Weights of a small rotation predictor: soap at rate 0.0033.
Rows from block 9 of a small rotation predictor, named by matrix and row number. Rows with one number within an expert belong to one neuron, the router's apart. Each number is 128 + 32 x the weight over its row's rms, rounded and kept within 0 to 255. All counts start at 0. After the name is the row's rms in percent of the matrix's.
After each expert's rows are labels from the 100 images, of 14976, where the router gives the expert most weight on average: "peak at" is the part of the image that holds the peak. Only what is clearly more common there than usual is listed. The data: photos of plants and fungi (iNaturalist).
# router: router (model.blocks.9.mlp.router.weight, 8x256, trained with AdamW), inputs 86-171
# gate: expert gate (model.blocks.9.mlp.gate, 8x128x256), inputs 86-171
# up: expert up (model.blocks.9.mlp.up, 8x128x256), inputs 86-171
# down: expert down (model.blocks.9.mlp.down, 8x256x128, transposed), outputs 86-171

# expert 7
router.7 104 [126 125  78 140 140 153  86 115  90 128 137 192 109 117 174 136 128 149 138 155 169 175 171 173 135 114 105  88 135  99 153 137 152 175 147 118 154 137 149 148 138 137 107 105 106 121 124 123 178 171 135 126 157  52 113 143 116 167 127 138 199  74 107 227 149 138 116  93 134 176  97  96 116 107 158 153 146  38 108 160 167  72 170 173 139 134]
gate.0 094 [109 104 112 101 204 125 183 133 139 165 126 108  52 135 126 133  97 118 128  96 153 151 159 155 147  70 105 109 162 114 170  77 101 133 164  95 170 129 196 118 135 153 130 128  87 155 132  86 204 108 164 154 108  90  84 179  90 134 144 125 100 119 144 123 176 139 181 164 132 153 176 156  86 126 144 127 107 134 118 136 119 111 126 100 183 158]
up.0 098 [ 84 115 140 132 150 141 107 165 127 125 109 145  93 118 148 155 103 184 114 132 105 131 170 147 168 103  90 177 115 109 122 131 102 159 141 117 155 109 132 163 127 145 128 111 173 115 134 146  86  95 196  43 167 192 106 204 166 138 111 160  92 160 122 164 101 110 126 109 129 142 116  98 121 103 156 164  62 135 154 136 133 100  77 206  97 114]
down.0 094 [124 150 134 103 127 149 147 184 116 104 168 174 181 126 136 191 111 141 126 123 125 162 128 108  87  86 126 179 115 128 102 124 165 173 138 123  68 131 151 129 133  53 194 119 153 117 116 100 105 116 111  43 129 120 137 154 142 128 118 130 119 122  68 113 148 109 215 150 125 133 131  77 134  77 128 181 130 115 105  51 138 151  85 125 112 163]
peak at: bottom centre

# expert 3
router.3 097 [146 173 158 119  94 102 155 142 153 141  89 135 104 126 121  96  99 131  88 100  73 152 151 137 135 102 116 107  82 133 121 128 128 144  65 132  90 180  94  65 111  23 139 154 102 159  94 126 133 111  93 101 145 156 152  86 109  64  98 131  87 114 141 159 157 197 133 130 147  54 161 150 162 155 123 134 108 150 219 128 122 156 106  93  97 157]
gate.0 099 [144  45 141 123 139 108 162 140 114 157  93  99 156  71  98  92 176  90 132 106 133 134 124 101  95 143  95 112  86 112 151 110 130 175 138 137 171 163 160 104 145 121 124 104 109  89 146 127 120 119 137  99 116 142 108 177 137 128 144 167 157 199 161 146 138 102  94 149 165  77  85 127 119 107 142 200 107 104 121 108 141 111 170 111 176 131]
up.0 096 [123  94  84 100 175 146 125 166  78 115 121 145 123  63 108 116 178 109 176 114 148 106  82  76 101 129 118  96 142  87 171 110 136 208 151 154 165 138 184  93 136  84 151 144 116  79 126 151 142 168  58  89 178  92 151  97  70 161 146 161  79 133 144 144 112  66  98 199 145 137  89 100 115 163 153 165  51 156 170 160 132 136 146 102  82 145]
down.0 090 [130 151  60 151 158  89 143 167 188 125 164 122 191 110  74 129 128 141 139 115 163 108 116  67 225 144 100 111  35 115 140 123 169 149 133  83 123 175 125 113  80  99 138 109  80 141  98 153 164  59 119 123 125  82 165 179  98 199 184 116 162 124 120  81 130 135 108 131  90  64 187  55 114  84 156 158 121 176 113 137 133  77 150 147 103 102]
peak at: centre

# expert 0
router.0 100 [153 138 178 127 130  89 110 102  89 123 157 130 177 138 123 161  86 128  79  85 134 165 135 122 149 109 166 107 118 102 134  81 105  96 161 109 141  80 168 129 134 125 168 137 178 120 128 173 126 110 190 114 136 146 109 148 123 126  99 142 151 111 183 144  93  65 160 161 148 114 163 100 121 119 137 110 129 136  98 140 118 118 165 145 135 106]
gate.0 107 [101 155 133 106 170 127  80 122 162 149 147 130  99 168  96 100  29 112  54 106 119 101  95 117 129  88 167 121 111 134 155 135 106 140 151  36 208  91 122 116 139 152 130 103 125 136 107 125 118 140 165 124 194 157 114 128  93  78  76  73 139 152 128 115  96 143 157 123 116  83 133 128 124 153 121  83  99 152 101 128  93  68 138 101 160 127]
up.0 107 [ 90 147 114 109 165 128  99 134 155 146 147 131  93 172  92  90  32 121  66 111 151 124  89 126 133  94 162 135 114 128 161 148  99 147 152  36 217  98 142 120 144 164 108 110 111 141 112 141 137 142 169 133 193 148 104 127  90  77  80  72 134 162 121 119  97 155 163 116 137  46 138 122 125 164 125  91  94 158 116 136  99  78 134  94 146 132]
down.0 111 [113 135 115 164 147 155 143 116 164 132 148 140 103 155  97 119 183 155 116 124 133 174  95  96 120 195  78 135  89 170 115 174 158 177 121 142 108 143 112 188 195  65 107 154 101 151  66 185 153 103 170 128 116 124 115 157  89 146 155  64 130 101 134 121 161  96 152 115 147 117 116 141 122 120 199 112  81 134 107  60 125 131 182 137  74 128]
peak at: centre

# expert 1
router.1 103 [134 105 131 194 127 150 110 168 106 145 181  50 106  87 110 115 146 155 155 199 168  93 168 110 113 137 127 136 136 154 149 124 101  73 109 111 138 136 123 150  94 159 153 121 185 116 176  62 143 116 129 119  71 138  95 133 158 150 146 141  63 115  98 121 114  75 129 136  54 171 140 161 149 165  99 102 155 163 145 135 113 143 136 111  93 102]
gate.0 096 [125  95  91 192 159 129 132 120 134 104 143  75 131 111 125 148 129 118 158 122 106 140 134 134  99 142  73 146 164 150 122 243  94 114 129  53  78 148 111  89  92  93 138 122  84 138  69 164 127 128 109 119  69 109 140 147 163 214  62 119  98 139 166 134 109 165 136  96 146 128 114 121 169 121 139 188 105 173 147 162 144 147 152 149 144 163]
up.0 096 [115 140  98 105 100 116 158 165 183 105 137 184  84 141 134 116 175 167 158 162 161 138 142 121 118  59 178 148 129  87 180  74 165 139  99 185 140  78 179 132 135 126 157  63 215 139 129 124  96 105 116 120 163 151  99 105 109  86 126 105 152 169 119 126  69 102  91 149 137 148 139 146 120  91 111  85 127  96 127 143 105 161 104 134 110 111]
down.0 090 [125 149 191 169 184 143  76 126 135 131 157 166 193 215 133 102 114 165 134 165 119 160 117 130 135 157 166 134 129 125  92  81 125 111 127 135 140  71 113  89 116 117 164 126 134  69  85 146 118  89 171 100 176 117 118 132  69 120 114 182 166 110 111 183 122 170 146 118 132 147 106  80  88  70 155 111  45  81 160 101  54 120 183 189 116 100]
peak at: centre

# expert 6
router.6 101 [114 120 114 120 140 172 161 146 146  82  95 105 161 170 108  83 169 120 128  87  77 115  71 100  91 135 134 180 130 167 142 116 154 182 161 148 128 118 156 128 118 161  73 180  64 127 127 136  97 146  96 146 117 184 107 164  79 174 120  87 133 160 116  98 148 164 137  87 119 135 160  97  89  94 153 135 149 103  85 112 162 148 130 134 152 120]
gate.0 110 [145 138 180  95 113 143 145 154 115 124 116 147 188 110  73 147 184  83 151 112 115 181  76 135 130 120  86 123 121 104 122 134 103 146 103  84 114  92 194 104 135 118 166 133 119 124 160 101  85  94 177 120 146 147 148 101 110 136 125 126 186 166  92  94  82  99 104 120 149 183 152 102  94 132 154 208 145 136  90 130 122 106 133 119 157 119]
up.0 112 [110 123 112 142 145 106 104 110 110 127 124 149 101 118 158 130  50 139 117 153 146  54 152 160 112 157 187 163 131 130 127 171 170 146 143 143 174 184  85 193  84 139 127 101 140 134 116 150 164 147  76 154 110  90 148 129 114 107 151 118  76 115 152 116 157 129 129 116 135  71 129 164 154 136 148  61 117 139 148 127  97 145 146  94  71 119]
down.0 106 [134 116 161  84 136  97 146 156 133 116 103 101  85  62  92  96 121 130 159 181 120 164 135 153 130 134 141 102 143 202 151 136 147 129 105 114 122 103  59  97 145 155 219  60 133  85 144 155  97 126  79  90 135 157  85 102 115 182 149 165 111 166 113 155 115 137 155  88 140  46 114 117 126 120 160 105 148  74  75 117 132 160 145 151 162 109]
peak at: bottom centre; bottom right

# expert 4
router.4 096 [148 146 183  60 136 123 144  71  96 123 142 116  95 121 120 133 174 142 122 154 171  86  92  94 122 113 139 111 150 121 113 143 130  81 146 129  92 126 105  84 176 182 115 121  84 110 147 140 156 162 121 167 144  91 196 109 192 152 157 147 152 163 150  88 119 128  83 120 144 185 110 193 141 140 100 114  73 112 124 116 132 139 123 128 155 102]
gate.0 106 [137  97 184 111 144 134 112 107 105 160 139 157 129 105 189 135  82 159 116 120 155 117 150 153 126 126 153 176 138 112 124  64 110 133 143 133  89  98 145 150  86 146 160  71 120  86 127 112  86  90 156 142  80 125 101 100 132 178  37 122 102 119 120  87 161 160 118 108 145 145 147  99 154 140 159 125 146 114 135 155 177 137 116 146 135 175]
up.0 105 [104 145 142 174  99 102 130 110  63 204 106 129 116  85 139 141  75 105 124  94 105 147 102 153 168 147 142 163 133  89  92  79 163 149 135 106 164 209 132 118 126 152 160 106 100  93 137 127 111 151 115 174 131 164 111 122 199 143 159 120 118 150 116 183 160 148 159 138 122 136 102 155 197  77 173  70  88 100  85 156 142 141 152 114 146 149]
down.0 097 [148 164 173 148 120 212  94  77  91  86 125 156 133  77 132  84 132 190 137 156 125 116 137 116  88 148  97 174  91 144 120 147 188 161 164  54 155  26 107 129 139 120  20 103 166 109 153 144  73  99  99 123 128 122 118  97 187 119 132 192  97 130 119  96 117 139 133 134 184 140 129 125  97 176 157  46  21  85 172 110 138 144 143 142 186  86]
peak at: centre

# expert 2
router.2 106 [ 85 111  83 123 103 162 132 106 175 138 105 173 148 104 125 174  81  91 171 101 128 107 139 130 140 193 103 176 100 135 141 162 144 130 138 179 132  78  89 197 154 135 126 116 168 149 142 134  65 123 128 111 128 147 126 131 123  93 149 163  98 149  95  94 148 138 113 168 154 146  91 124 109 181 110 199 151 182  86 148 114 126  98 126 114 157]
gate.0 100 [ 89 169 143 147 155 127 155 120 144 166 125 139 132  99 129 139 137  97 134 222 110 180 152 156 154 114 112 175 139 127 148 119 136  78 134  77 160 106  88 137 202  97 139 109  93 161  52 110 116 160 122 161  86 128 137 154  79 159 163 109 119 166 128 126 130 130 153 138 155 111 127  73 122 138 114 195 151  72 161  71 109 118 147 112 129 147]
up.0 101 [105 102 138  88  92  71  61 145 113 126  78  74  66 119  60 177  67  82  76 140 130 144 147  79 118 139 112 152 137 163 134 108 129 147  95 101 181 151 138 163 104 181 145  69 158  98 167  85 166 143 139 125 112 166 158 120  80 143  80 104 163  70 150  88 128  70 101 142 132 188 130 157 119 154 100 158 114 124 189  94 143 147 108  55 130 127]
down.0 093 [109 120 124 144 113 162 188 165 118 103 111  72 158 147 117 117 156 141  68 142 167 148 191 117 111 139 103 164 120  82 101 116 147  99 140 117  89 118 134 134  93 112 141 143 145 153 170 120 209 178 159 122 128  95 104  98 146 102  83 145 102 146 112 168  95 104 134 132 114  67 116 140 144 113 144 136 225 134  81 124 135 152 157  75 114  81]
peak at: middle left

# expert 5
router.5 092 [ 97 120  78 133 131  74 115 153 164 173  93 137 116 152  89 116 178 123 155 151 129 144  81 166 153 122 120 111 175  72  85 140 110 138 121 132 146 202 158 134 124 151 161  68 130  68  84 144 126 102 109 177 152  98 112 101 164  99 142  69 147 162 125  65  43 125  89  94 131  82  61 133 142  59 174  46 108 134 144 101 100  93 103 163 177 119]
gate.0 094 [164 129 182 145 126 175 102 103 137  65 160  97 108  89 140 195 150 206 103 118 176 115  98 117 179 118  96 114 149 118 153 149  74  96 114 117 151 181  67 172 117 117 118  76 148 140 107  52  98 105 123 158 119 143 126 156 147 144 137 131 121 111 131 122 146  74 131 110 130  82 103 118 117 130 118 177 130 131  89  90 163 124 175  85 160 100]
up.0 099 [155 140 145 156 144 154 102  98 150  67 179  71 111 107 135 134 145 166 136 127 158 154  95 159 150 103 131 128 128  97 123 139  95  96 124 133 154 167  74 165 114  74 118  94 114 102 121  43 104 102 150 169 115 155  78 133 159 152 154 146 145 133 125 101 162 127 121 114 108  71 105  92 141  94 150 167 124 112  91  96 146  81 174 129 204  85]
down.0 100 [144 177  70 139  92  93 112 148 121  84 149 100  66 148  88 192 133 125 142 161 184 144 129  56 133 123  99 149 128 105 137 128 105  90  78 171 137 124 115 149 104 161  56 103 125 111 114 206  96  95 131 119 123 111 105 144 175  82 160 138  94 105 120 100  94 112 105 134 100 139 128 118  75 126  72 133 186 116  78 133 167 124 101 161 151 101]
peak at: top centre